A small image classifier, trained from scratch.
Model: activation leaky_relu, widths [48, 80, 144].
Data: trained on photos of plants, animals and fungi (iNaturalist), 38949 training examples, 149.9 epochs.
Rows from block 3, named by matrix and row number. Rows with one number belong to one channel. Each number is 500 + 50 x the weight over the matrix's rms, rounded and kept within 0 to 999. All counts start at 0. Numbers have three digits each.
# convs0: first 3x3 conv, stride 2 (model.blocks.3.convs.0.weight, 80x48x3x3), inputs 0-9, a 3x3 kernel for each
# convs1: second 3x3 conv (model.blocks.3.convs.1.weight, 80x80x3x3, transposed), outputs 0-9, a 3x3 kernel for each
convs0.23:428446493402438509456397488511513518504450524504484522607558578559529571477438440560545493533399495462453440484443479502546473451447451496508529558431518484493458514658526545596527487558478494583555490466517529528442495470521528547440517459455469463412502522433480489423
convs1.23:500535527455559607534476556586533627519499497515557485574514390491501546536620488556574531491493470456506514475455443508511497449482513603509488541625475440525428422503389492460486502517484523509487462519429449424511430508489444580533456538511422503567468472419517556509
convs0.24:421423440463457490480470497466473443519472469512486444542537575495522484459463466466570587475478496432416487465382425493459426484462494446455501459473470475465491532472407536571489525564557478442460484441557485481491532545456460521472561476435518458427487500507499512448
convs1.24:474482521491447534501420483478482553488528505464469426457461460489520484463591523401369399501527523567538577557552536535447474482545431527505516491447543505491467561490648479484456546513464450490472464496479497491516509455426439555477549520527552530517518509483401362394
convs0.25:414442498486528453516534468471410495491478488481537522458486468499473414519484554525520497517537485535484446481435412456477441463522506484521431491516558567535571423562474603519530473469506515502533534509527513538564545574495518484675475534612591569504560532543553580561
convs1.25:598605470611600449423439483555405540501569495461457534393496400481497500513541511474388481522434470451575530507440472442440443459374508519460532533444446561503539506469593489541538462517476546505474510468467449463511472361433550464556646506439459464503489594586546501532
convs0.26:469453446546477470514518480476497525554461468552552559578570535575471490510485465453563595504420499478489667526445549463466440456499396524534512505494552535527560416400428494513560575619655516511538497439547453523444505549541482501456417433445508555469570504454529580574
convs1.26:448530454479478437563457526444553528561457596569513470534498455476483505459492443508511511563571595558582572480557472493439554453493537503479479491422473578549507493518350461516547555554563399444557588491524517511557436435464522503457554461501396442469507486450396411477
convs0.27:441486498490449434473456489510536516546545557487559560497433393515435370514458470556613551629547544575644555505467440420524450478448511497518508553565526556550492520487477382577406449415436470464498522501519602552503489494489519549506469468456501489497521459517508527559
convs1.27:484474495500563456542564470473484458490483490485523528437423520466469417420470427500436484464538512434462572499527490447442463533553606467478507536455437584548495469467483474481415573459461521506471476546479564560515430523480471393442395483435529405538503482513476515526
convs0.28:526439530481489453522474494504536545519507551523533524484459455526509592452486581510510540405523516436472492488508365542497499548568611518482511471533419463521505530542513492554534469456467468533500510484473473483488607533437523598523453442447535472517543599458498455471
convs1.28:470460410509392475505527557517517521492528581578605512513465488506571542434545518524593515493516551474424471550546507528489526510572484502477576487544532539430512505508452518506537505524520542474454563474519495597518457523536491579526510505466460593523533432495514482535
convs0.29:365497493438409517445479484530544507492529511465478510440420432471494456414449476547538557564502539526528498506456469500478468502538461470473450491502482515501472585525491536505471485480511524523463490514469544478485467525447554513502498480508539464535507524431475508433
convs1.29:532479466419411457584453501451506433537450490477517445453622514492490511500443456423434449426451438546518552528462489504473458568514554567445509484500498512468526534588573528373415598386386537464471529457470530519473544431454487474439482442478443466455631549505467397520
convs0.30:452478466456482484476457492504533473548551531538500506491456378531492386560460451499511564493525514561493494470481434476449439460457493561548486558522443502438552509594505479555532523492489500567528493507599504600583522498519427558396405394466487474481513491512524442545
convs1.30:475521486420426505523479544468527440501563457518521488503502562515502481467532507522538499464448504521473528534560533534527509481514509433437422524411426503393519520531550508478473496513431471464491481470462591465559483511544543595468481566477507462446438464431436440486
convs0.31:504514533430528422473452483505509553513464492509471488531450484515562581515495582547503551579609503504597468505488524507557494483460510471508501547584481507497524565529476419441489500519530461502471534535482532531492472427438446447507463450465408483452465455461531549534
convs1.31:501447513469507474432507478458526467499382501565568458464565498517444489419474473560450490493463477482502449470494458483430472558431510425470474509417401481465443527472526548464521489459461513517518587523590569479532561538525511509442504464491478485532539570531542427451
convs0.32:518411477468457462463578535573421452457426416443509444384500498498524470523525522562511546430584435459401488531538455495485550505560570506486480479526542603530509606495484563549457472429448431483421495517423638568511523524561490433538515584512403444444546472575557619536
convs1.32:567512578471460494567508468514510571450511566481506490546561550464477500537504510588538500514490462439516439533542496591620565590510603576454526437390521519563524537494532510581557524526558467436539482415500552481552484526476453487514514544502588495510551581571394444488
convs0.33:546454427612551526615579592511478493489474444449440486507479531517445552557559576494483491499548497530578551534455429491524493471582551501479476475495455500523490506495529414526457427453491477538585457547528417452436524485423522512428586525445527487460431545490531502442
convs1.33:478490620407417559486515516487486488605601446698423423571457454641526384612618474608533493557542559505504482459501522620534518565551590502452524589439513473449460491525558538512512579461522431459575506394472507442519484466417542615420556610477435566565490575451409509513
convs0.34:482502527486472433400446438472487474484501506555513502496485513569473484477555575472537480476477465488510516514559569501501620467537557535559512535509587547489509588587443647607475467524496600518505460471589389528561572536501491578475494449448516442410579582463548498494
convs1.34:425488511524480567559519506592508515482457531466437513477562510510546531436530442517469498464469511395559548486470452403470448534488485598498472580567457535466458501502518554630547459538414505464474479466468556497451546484514638528513511410477543490505459454525429432461
convs0.35:529522566479544512507514491523441469498490442540506468606575475653552488502553528552507437596528425517500419480498498541474540470420513523507492616588602645705548537510469529568463484473458418479538390495517511446511508474453417382505406463480501450374585449488524492480
convs1.35:459521549524580548613466511527559566503518444478517474495441468530534519600488520566567535576538511408535520473414426497469465498526502486510535457605559360574412499463478411532451463608469570514452558524558486560538518540430516563485484458463470491482533516506477474491
convs0.36:488548566517537435466424371580538479524506503523491519475458447601528382587565466509552511546583519532566504437492467521473467495539469489454408447524493506461459495460493462568411521456417427507500509430553555516619448510568493631537510473451474435453495440467532569494
convs1.36:501490524546458498526503476522467582485533509520487479499522451543476471466529482468342503507408505503464514535425562493512517551565617566581577477545513484449450477613493440548508490497442603496586529595578493487461554507503527468512547479501489495492440452455488383519
convs0.37:477547555567496517562590500479440484477522494478496509485504523452483486525440402482593490500471587555516493489554489458556531528459454474488504548520553550528603551551569523532610515552626484425448500421464552532465460472512423586459443428408459442393445458451594474509
convs1.37:555492469503513555534577543529476436474525573527543430463526507483476489491528513557578491557559612474635542423471484534540508526529458492507510503533562532557484481449454521459397496496446562536494478510520499532515521484533501411536543572546568500453522442473447461357
convs0.38:512516510524525500487510573386447476452487511442510598566461477470522602539577522459481512486415567529534526479474514490499589504574571521505517538541537509486491501513468474490478492494439524480501487522503424468487549514541548585594512565540484492476490538377503435402
convs1.38:525430559511607510452558470530464425436528567443570575479486473477473586497502610591516542546444438498504503468574453452559448515511499485508527418525497423551480469527545614588458455461445545434509489498552454617522452504521438424588507521587548431492462472418458518451
convs0.39:395473535519528548576457453445476531489499517468499477394449585525525552558475523496536512450435510480427544418414455450453412460488453511498465559622551629637594577485544526490522491471448583511529485560502374440516477552479534475616512584472523513464439376485484471585
convs1.39:526518446497624583446491534536494490433481556480563551497460452522445391538396446420463528415485546438547524487441533503487526467533496555515482521527463426424415485554416543537468495358539497553470517422491473522524457479430479533484480534544485471530477522608553580589
convs0.40:486515541604480612532606577490501502538504557546609542456477472473469506448395521498492477519468559460491516481446435499451463490515502497544540568487596486603565454542489435504470565437479469450415528472474562481483465490440451463493468478505494468509552572473546552527
convs1.40:511584483498481464466414505439374520438499412511535492532500458548514473551558513512489458460571482443550404596543514496485473509504418444459459536597534578630493469525435387635492424553453519484499537408484493495486496517561467425500580546488416474490560523533509585564
convs0.41:521540511456569591492478489541547444475562503480459510507447480478413390527517515470496484607450534515592504450512508427390492511469507548582492533552555513526487595653463641455534518612532601559503533498563531505414459465551445548492439470514465474441463504446547563426
convs1.41:579454558534465467519499400554366532480426562533467570472486411455465471521540469410479438564616568534615571466490566474506511510508488561463602457478513504550491480487498497450515472488478474487585506451511486485511551593575489550496537477552483515522389561471431551496
convs0.42:473440486558533440565509453482524476475468415506455478528463500523568469562534560580610550549501603502546533449430486422545485478469467552558474511507521515481525468545498480501565500416482509473520519449545431576544480511494503568471500488486463512494561491547544577515
convs1.42:524574496484528517432454467487548466530610429485450470514449467483546409464431460512506468530418455524540520521520529472504444548409464516546517505511574505564537449480447439478413540406516496522545579563580472591546500418512583512452488409471462418456509425497532478475
convs0.43:476504456516525498523457541509431417458448427503460490504513501554517502580492512548544607494525592512521562445377353389505432475413461512496475526533433530487482482450411432483454432450449485536491546558543526564554569533552499529578536467508543415449490490420490475445
convs1.43:510495588527564558486556514487509508440526452472519483450509470454519497485461452557486562511444507504523474527619514566491491388432440553493510459411500556447439495488454397496425528448489422455481470616407533481562462496511539589589438476447567543516511555499536470483
convs0.44:555531501507547529516535490455474501445477526536501449433499551549488499568488495493571571558442552486539468470438509404510518454537536568534446532533468525479453491482466488434371435366384485502485504490491412494462468497554465538535463510535557496496564547368394479437
convs1.44:546563488529468482481512493485539421566440481478535579547491486568482495541519572458509539432561575450555597495510487436487547359540550456548427535606521508505513521435493568461466439519461390428557522490545460499563458546413404550556351391380528412425539493442548484509
convs0.45:469473440518579560624567508516497468555524471567481441492448501472489488457391480620644527600529543512453536469478489408473535519463471571540476587499563569526540455461358446487488548473602487509485434443543498500508557563457549579496509475432551551513548500522547481436
convs1.45:487412431451559636462550540489557507559477429441390453434395412523531407483479574400544566447554507528520491559439491545483457585481472491432433455494488517577682492463471498560583553591599544455490475491475581492527492410504508546481503528527482514421475489560502592510
convs0.46:481440405451515514605532476507455467486458412457423492505528511564493476538438492627590583579398487428464435521541457464546574553594512537548544592554533455548494613580457609530469474444455516435465541508455484526442480528547455625561426508512461412481438440535470478499
convs1.46:482545394608604482519637503553514488600457445574517366509485544491401418402462421526560474435405493509492524523509502556516531521524454463567514443428515521458528509492422500463593512520567446581462563559435467484514465508439556589468478477499509450453450488418398502441
convs0.47:483367445479450422467484519474505532506465559562535525419465440537445478449409553624672661503471662543548482549476543561478495488513517518556461534502554499493517458478528507510494487461478543507487566519471488443502554499505489512549463450521485493485479477517487441499
convs1.47:482533470524530472437463505485535506506448543535567560512594501470499436494494532429461424517449499535545514514507521452468494442532491566493600539565480443515465519455580514461500487480456523518483512609522525612564466501540501547483493510473576487475538552505544489526
convs0.48:498459472496580457489466387555501545529506480443533467533472567462504543495558479531490477527487508479420562478490507496572485482587539529506536529530556502551601520454487392463434475480467522415480478546473495536455384509497456442666451510591414521552458417469444405550
convs1.48:512499409597542487561589489505462517528408480516485451524482546551498509445547475543604453499589456521582522472456477579559511595524454433469523503425464532540538505579517498483569503493565476579539545516497520488482564463441614526449490585450462526515515475539485459479
convs0.49:500468463500540493422454479434461514457495540486532492503424505469497475503445421451488517469540491477483469519551530583539527508549525538486509487584497555511500450517495507519546501526506554520487492454462485384414526478479489404470503514497496459459471500509491486475
convs1.49:535498509449483518534555486442531460515568432508452520494491465573489486463521505462500499484454457454430498467553436570633565471573543522437571397499451444483427467363481427528443504580513478442514532495520542583463501546456465444527453474507491547426465528542443529434
convs0.50:568525478516416441481473441478475491456413485497451481551575566523531520427468464544499502477522627547585516454490467443490532481526457528505476603495479569552480548498492588510571533456526472526494440492490525489481568474460493461457426518587522514509520483539532548546
convs1.50:501435470493453557512487506524504508500558483547471471441458412483480477470497466484501523534432469411503547529539503468480440501511576594636463548633589497457603516520488553526526526505566524459482444461500474484459580615521531497554446442529508421505514527530459506575
convs0.51:451481528452565600497517514480469470483492512481488509426439424490499396446465475483520561556432560568511488493491476592418456544515531528575595504512441526469429505535592523502537443551507501528525497501497559593550460571515536526530584563493490507473553435498584569486
convs1.51:466458481482484550502506581471533548507411475536506462433465564439434464478468490566510502473548474503532460407534458441503443487504519436563507459536432568467446516496510533479494549597470492519493462517503491420436439619492489537392612491413488408513399435494465439506
convs0.52:428497497446502450498460515494472493438472508503485499540389447513460438526476401575578478557561499610482450632587543519589511445486502562550560537528556584550495482431516557436542508461441520451442595538538555533568453534533450413497443416522582569554486492579504494518
convs1.52:484373437414400438515525501471522531411603567420511501542447445522542458489486439500480497460544522484443466463514534533577547467494496463522477450501488579481567528496580550406471561389363458491475491511555517524525510600430553719527576583510469475542471543480537557517
convs0.53:528476461481433488524483469478459550527474543484489517481490499487419476489484488491501613524506533546573544450441475442481483542501521554567565580596530551556501513465469496509419479459487464430551476423464446459413385443432512461450490578515479465483547586534609724590
convs1.53:506496490513599568439484478532420516393547490496609585507435474455517462478432447517483571495520569550504498450468482448448462484443439504515525466532504430456506509497491494547497468579585513435416537524501489476518499441528470582423469551517500574476479502487579529496
convs0.54:560506444533512481507533421470462499512508482522515521541487462527487503515514568507513552458512507505420565490537432524470464542510500509497430514540456545569560527492502518547391486332434518535555550563536529491482499439501454458448488518413459513537486506546551486448
convs1.54:448465454430419408569478524583589558519446501468496463464469486443508535468496423436504454501529517487494529524476563511543466554561452505525574536572569389478490518606528491506582362485495475482522435431449554477435527450564504527533588524518476460453538462503497460472
convs0.55:475548586434444583470508509521490493494539570553509465488530489378509499417381513472553532582451527509472508468599513541515471512473503497483528470417429512457531559514525532471481484545539496515444499505423544514451465500548509523478466469462552469551582536565522612561
convs1.55:520461517465452490521470501477525541464423562542508508490487451473519462497425585524472495477523475560517510526544510419459476470497467490566567478444442494509462528577482487560562464502487480529600593492560474422586481479538473477493494400503453453461429428452541517484
convs0.56:546538501501448514520485500501548514465486542448466544449424444442514457485438459473421429370554431451472473437534464512581491520480496462474495548533462510502520516524485466507500497435376471436542431507401474471465468548483575490541506578571512539501527464555527530512
convs1.56:495522490516526470467473438518462493450546458516473515485417505539528513543465432452534520424452508518422551518456491489506471457473516497500474530412496429453468494533475464575495432485547456509471541431394494483519519578536475486518476598455535466466518462511507504557