config = dict(
    arch='resnet',
    model='image classifier',
    dataset='photos of plants, animals and fungi (iNaturalist)',
    train_examples=38949,
    image_size=40,
    crop_scale_min=0.5,
    horizontal_flip=True,
    translate=0.12,
    rotation_deg=5,
    targets=['species'],
    num_classes=646,
    norm='batchnorm',
    hidden_act='leaky_relu',
    channel_attention='se',
    depths=[3, 3, 3],
    kernel_size=3,
    stem='deep',
    avg_pool_shortcut=False,
    widths=[48, 80, 144],
    label_smoothing=0.2,
    loss='cross_entropy',
    head_dropout=0.2,
    init='trunc_normal_002',
    residual_init='scaled_by_depth',
    optimizer='soap',
    beta2=0.999,
    learning_rate=0.0049,
    beta1=0.95,
    shampoo_beta=0.999,
    eps=1e-08,
    precondition_frequency=16,
    max_precond_dim=512,
    merge_dims=True,
    one_sided=False,
    adamw_lr_other_params=0.0014,
    max_grad_norm=3.0,
    max_steps=22800,
    batch_size=256,
    epochs=149.9,
    lr_schedule='wsd',
    decay_fraction=0.3,
    final_lr_fraction=0,
    warmup_steps=1140,
    weight_decay=0.02,
    adamw_weight_decay_other_params=0,
)
Rows from block 6, named by matrix and row number. Each number is 500 + 50 x the weight over the matrix's rms, rounded and kept within 0 to 999. All counts start at 0. Numbers have three digits each.
# short0: shortcut pointwise conv, stride 2 (model.blocks.6.short.0.weight, 144x80x1x1), inputs 0-79
short0.1:498451456439473543538502500494481517455475523571580594462568452454467482441448502467547540458519441478578493531506490545474461444579478433436408544452480582511616471479548466439564549549428460470534556473448570493556453517477582470442455564
short0.2:561467475538539532582557507493517487498420489465484470566496551488545445417482436389515464471462515496584572495459506504595418415535449511447491487443545526580532533486540502472419477387615537540448538548470416544482471475503444377366520512
short0.3:518560460581473510506497581471463600552424515448474512504392523565444532492359528532465421457521552454591503586529525416530518471526493480562519546454547597588509465565479481525434444543483558559512467517526503472495512367500421406434489512
short0.4:518511413503526522533553498572523479523459530491471484526505527552462506428369524457496527470465466505666489523531385484548561483471471473514490486508483556497598447535430473470509440523481513607535495434452452440501539481628432479500528524
short0.5:497498470528446522423406544547553513534374542481573444491443454460468522506563485510539539466541535458478518532463415500480558435543454433482529492495550520411486505493443557587563496463484472551493451560540497560394499478525519565464438533
short0.6:538446394505535393562524560535500494462516526476429444605492471546480485560461441581548542541508465485509502544479556602488524560556482415560474417526557417538542544535601572524459413493476507466481472457464512520539414506473621528511475489
short0.7:468534509443497511524542488488502488528475557443527483539558429557446523511431454510445579594451627450536527474564547598365519565465475464465431500507485513449445444522561425525527486591444598461514421463416459419451481462466528480434579475
short0.8:507448511434425511563530508605491468458452477416492496535432453469574473544481562453530471434522556557540444589400590570471496473492525428637490528512457505572447593453493576466420481443507476416466438546574470482536460512507533472478533454
short0.9:541499494466503514545493495537455420454451529579536505502477467601535535455413416531469513458504504464481423478503574479524506513482454474428544466489426517515468472561439572534485578543503469425576547452473485524468493411626523435500447583
short0.10:490548529440522507487469453462452544432480545482486602598461480512544467452475470667439565522484516498438490539469522396467414498458480506487566528459550493435520507564446522465562454506464488447542545480482620473414434430504542419504512541
short0.11:495472559485520477553403489530527571517557479508501560462506449548505434415532515482537532513564567459448450514441521472511490527456495498554522602400513573446451423619570540507417482431538515581523565471554465422515514521450508578387464400
short0.12:427527535475553421522501521583452522514468539574408519469402513537593490536525494394550472550423509508442521491543625484456473519549465489419515524435422585464503578509530521511502506496536464504513488515587579464522429515498479510421450576
short0.13:493421457519547561580465521545472544510548471527458527474571500509596491433473463569490558406521481553489532495515504448518499591565511503550497494480395563496460486472512511493585470438590532486465413462595441558373436574474640569448528438
short0.14:555461445444440547495458504537439446436491403604487484534487529539466493589511525570437557561525433522437501491503538516464399466572478452462546516487430523521492476446512473451519432426572473505506546540450569445500422426551588504505487494
short0.15:492505494540537507538547525523520460486538539463426506511538520537430569520570409520478527468496505413434465495439451485508495544451506467537562482473573400472509425455556532555597393511571538511474524586496483575412530415453554438418460534
short0.16:540514516525555459477490425555496433486502473568586480493545507438518568487485474496427485586533531481507422548566570534459553358457471498475497551448427532493517594457473515516506561535496522554518443415520494519507533489514486429537578423
short0.17:475560542526550500508487429493524547451491488392541532557563446463450482511350518467440473538491512474535452495496416429560557505436443497429511480513563546446471485517507540428365499359454463521538587483427422453500583498490536500492503558
short0.18:447538465505442515399509515473395509538515559479527451505604459517536514462504529517471446428570532610611485535482471432527444521427495453502535486451477471555435457541511567571507477550627461482505519603551509525500387430553472495517462576
short0.19:549519551448441494492595504497470566453535411528482424506604479448534530513372510518423477429517408561492544536539474522466478405505393533485537505503500398497511464493465448412512446515472473448596502597512491458525508440515468516620589527
short0.20:473479536548455475512453471359462524432531485470573442490394516535537475464482492451409414481367562535543459568484424586558554589540523494556551506470606497518448506510553506519570564460485503486572459453499477606453465438474585452559489501
short0.21:485420481481488454518409523541441476565535520499572526490498440527518457575502487475461563499459555499570494503428457537530446422417460486601532511474443424565477535474467504478397503514506506386598521454452500519479538433515514561553580501
short0.22:434478543575510435513450493419507456496554454545459458554604506513495469514495511426531480512518438508550589502458445519466537503540448531647528502539547531560453466568482503476526473489464457550493565461479593488516617455434600495426544549
short0.23:552484529522559521405579479514557486517500539427513497449465440518474539566499371562553541475405467564482499555533503439549521451475426413498601436512495489453562508447561476573525493451448374571496438502585534497535438549457451561463506517
short0.24:483584427488449529517393548499416514476556465531505426541481493505486455512449524503445488415497469486489513581476478478462521492541531530484546446462610422551577453482570533437440570416462445487568461531477502500554427432515531486492566500
short0.25:477551476521581486473469491614493556579553476574507431527475612460515436492392482464464481572447494555448495499562404470388507472427475575399516457570532470463525451566466500506480427468530474544501460490617488593446508530538481559560530495
short0.26:457546520483549509513485513536444466629466442445413483540608536547412480548506488547441492464461513406505466475481523422461425463440425484495495472568459417392517413572559464548441472456452478492447556439393406576561429464545466514423502546
short0.27:602467520468531620620509548505454477505573467484490546557448545471517455527449461491514532499489446569469485476472503522462474573528449520461489546510485468485532466478519412523452597510534569555490539499460490630420602333561539453620485549
short0.28:518456538435473539512456464467473442439444563500460574538599442493486472484446367482454466453517506413470463519497555524516440540495518519581529503596579599516498448550552584508467465477465516488501528521444527481508563411488594525543538525
short0.29:567484470446573495529468549557461481461475495475561467503556530474480515450475467470533569422330469450597458496539463474425502543463541498539601575530506481481377465462378452478454507436537470484489529419463442487600471541567494427440474451
short0.30:489480478459480520508534478568447506502501562602611417513521505513435545518455578554473447459469443429537678470555562500415480500528449541503537466566515454555489475439459452544469514562552514527485446484554569566522490442552445462463530459
short0.31:500508440484480493435587540501560476528450575534468459477455547558456601552469460538513478447521548490497546531505520495505404463488562517464563455450533521522491513424517328489531556573488506561581498581504481484529492394591462467457485533
short0.32:484563528524462462542443460547454545512508484519544519470490525536617528530350539506443467423444416541473466455600462585523472505520500484543487441536516597513469480527503489528510540557442482472582443491497520443487541424485456369480530471
short0.33:478427377498467536460477530545429554511537541509442537561513497541452488549391560422442457483443510466490445591496529446492507441536527501523537472567544501506472439477629497502463421506439449589534526478452523435549521403544493470496538445
short0.34:505508463549527543521475439497481410504453473471548469431570465487409390496502536498449521353485523545484477493551494460537443484465422556483538455501487546539479496528472533500491471443381547449494558521565612494555438522453546323533519589
short0.35:478563472559578438521478494468430477473439524500534523567548629490530474414364454462473551508508535613426460527449470440481540508491462561469480447561510544482526505469494509490425476493568504542598489426486464552448485405520509506410497527
short0.36:494591428424436569539548476521422456453539559527569456540439472488601485552541480559442541463458527446429461512560619437436500461463449471510509503459484556577585508506417542514469477401478521502519466421495419537467424551516550517509587491
short0.37:555522493525524534538426440511534471535563484491523483550493470477535406575390524485439477475408607522560483534584456517483450494500529463543483442575554544553475448495594515550523530430471460430534463448505517466456462365446562501529533543
short0.38:478442462538538506462525491566482478317487512623549468490401561548588539552547528423537497389564495559540450460505452498527479403495486546475534417514535497454485486485528619509554494426497447532510550449458529447585489424538483417574482509
short0.39:469452500431539536488411468531470572495482502560509489508452483487435483518509475467547563563560522466560478509579548484530434438508509457515492482512508524445456546500416496603668570452538548524584463556510657438452501468540486484486451483
short0.40:504512486479536489530551443552462539466602426472511508544455442466488518464457573531428462441364556415619543505473445593598404479363432505509489462518427434462515474452474493527527532505525501537560549543413416509454503516535548439550482532
short0.41:561570438496531587438567472497458482556467529493529502486532472517534531613465529521444431501432516472476483549485482521521489510461439521450541409514569438434531518517544550479542493555489537550598385568462411464465490337514466474594527453
short0.42:522542487494424481503453501511517539514421435539514537521510494511472505523466568553474489407458494478491437425573391457445446509463551506465626473512470574521458397561487517586547480466576473579642561510518473450523366521521408517492555462
short0.43:549461450521515404483457460487497481428444439454512478470561507538489637494408542505478547575499438496476452546503556507445482516508446519522508543519429510399474579409407509580520487488621478561536517470487452516502409502562495415462483459
short0.44:518463469445538552440482456517547479462421499424457554526577481479506511511436602503467501584438559551473482480535584522451515449499523535343523545529472493480504527525504416471476583493406523544426436559487499438456526456525404451512520468
short0.45:444509417434546468443500492427602464511549483456460432477373454515450469560469540468514432536583500527471436483508428498449491489490545590619574529410482551462510519452509671523573518469464541512482534521516565568509383525546488420482501422
short0.46:522534498563553491526518456412505571435509528494498536541565558501466505408373426505484537515528532540483453545472505443521479530478388485555466437445515426554366491434509517488429515414515453468512461542463549536444537419458482497519496481
short0.47:457569430484494495482521502469512533492507514576514448419431522477370486460457467538592572431498517488475589457477445517560531483465489328521462550497514559473498369531505544519574516565547477474515521458489485415528387551508515474522434537
short0.48:489506558485482460506365481507502507488555639548543544457472532502599463537387487503471488520523564462470529575480460485548472468433538497518477434569461544516482495550489506614432508484540509573580488515487391475608472453437521398548519452
short0.49:535542591513584437459499469554477542476493521587517484473492520438484579430447520472462435416390448461562546444442491546411421511518547526355520526505503628491508510597564490437582473343524447498464524496451559506509443509548512565552419467
short0.50:466525614435553484443546429492543445535562537519574528500540494579535494463417580513427385529517485428487543472518449497456505445514563528476475440587448529533403484540482456484487502561503412529579523465468530585519557518445451565494601482
short0.51:438558489458563457505476507526535452441386522435509500499507484524472570511407601500498444495486442548521499510563540497509462461488464535545489508540376534469467452533520553560431488579497534435610518467522440489474396384527534431521464480
short0.52:510509474482430530557492471532483500484519467596421546470474487479516604467362535557488527501424486545484484483586494510499480520429435486473439555535457424464559414463484441538455554502480490548489573506473428457462469503523462441433554552
short0.53:458587515445517491507447543518519534528546436396552471531547501548480586463456571476521480502515468460463515567530404511507504511487496538438535495440463492455407498429588487494401433525576478477565510460456520499545448475430583502416569510
short0.54:486525581446436533500584442545568523578590560481472461453477436427460525599472457485474476495483477421449534568472416540460496527495497467525532477426504468551493450539464534536517495498574483482503531471465502434505604441453443441485542473
short0.55:513489409512421445528590496582514492516455414506507526477526570549463524527545546545468432496525518613458599468511480525475475519609453556416551415475384497448562515407554613470505481455515470467593503491539438561516518529574495541455566499
short0.56:604477481564471422478605546571523497465476515503435462528453494467527427460474493629497519655430603543570482523533468520494470519471458454455546446530463466468407530546488425503540536531505432484560544460570433429487559443387509486461433497
short0.57:522511414395474503494513480492553528420497478380472488506452452531516478504495501463528484451528534440549493558454436437572537498487489540441538409488576482568454486399592452585425458515421479536482476526527469536545561471541510444572557526
short0.58:464488465467572430446493439541514514507454464522424435524537466527533553600447616470565497519470461570487567572518435548498426514492515456495509489463517501558454444499555485442486468523419490516575488491448599421560511404546556562496530491
short0.59:363490475450465427521416522496502557556582551450494438480409498503441561392489506479574467595489402466435432503519469457459497616543520493487549432539408519512468542496496527491485473429517469540558521372473541476502487446510570440529495357
short0.60:525588478416515608472512516483570537476524489469534472501513532533516583484438536484488465443462396468428505509526539444481455481534554427536508540468508552467620471595566360531516458586396513520485453520469463459508518489473577484539485482
short0.61:455518545455512486602513509509544404507438536500459545537472500603610465432407455487564448534508571534528506551499471498507486540479460468488524457435560382460451439456546545579471508468623566468506541438552454459432524408455624606502536476
short0.62:468595483443537504565449432465487471585550560549518375491459472491485567507419596486382552447519460372526531608506470469448480463517551499486439522437465544498529414549480505470457515514461432475497489425401560531546496468478431497482516458
short0.63:451576406509610498463472523514531484461471516447517419538586539477494425476460499467510402501468506490539425509503518510559437544539501459514509417562485521543546459440534524477364506561466450416480504537449450541557511446599494442540481550
short0.64:566582428527530467490542546443552476588512552482485500514509464515516576576405521477435497434512517519546467510528429508488494453565509416503493473566414497486563548478423547488540489533509414464550595494408529536493427454548517493543475588
short0.65:461541398428555495461521550548548473519480467522443423613510576506483523521504584478536526445486450569454530535404470536435475507483518554491547554455528444552516476470558410456375512470545537542571513512501412458453522432577504527509462531
short0.66:544491453442499516445467496547561493476568462475444578523574555493500566473465487498491541537487561467527480518486457561545509473507414480457502445609513539490483468482460621463542492470496398460646562460436507511417514387537427496477476478
short0.67:484479490471465478522461461560527497467500504482530480518587505579483460367393472499447491577425480482546450533470460466506502444510511526490482517515505600432515497404471441450642521446607467477362499561505658466483423455436512464513498409
short0.68:484511478386509481449463490480503475501403542539506588544533425476455479537401619465519511526440468485485433573560505529501469525465401521434486525481531421516466468514572458581440467555531503469556527457545449633421544480478457482492574531
short0.69:517511527520536509522505443622565451452475534518443561431523496478496533499454531577447505436510387402529494541488525577555495492426448536486516533462477487557459352517501424460364472567499501542529530472622430436458557455522498448459520560
short0.70:474489552421344462496518469521483412479509505523554450512590531483492569374477537571463427546513562508444514491475473494437469497453530495405534609553539524522491451496439475527428456468475493533478490427393518577444590461504482529466580544
short0.71:542533457441472539535437497504505505486527542529494535528464435622507451496474539524512447487522446417470520518449594501512431523471524518534561543421528444447488551481565496520400512529472550545482497551494451483477515401643461440482557521
short0.72:540493407547376518614518568532462541457572472460458455452554484471470520478475508471463605388494530391450534533437469474544484547417536490408518444505514476537443514496455588516473471407476461511647532494471470449585448569450472542440404591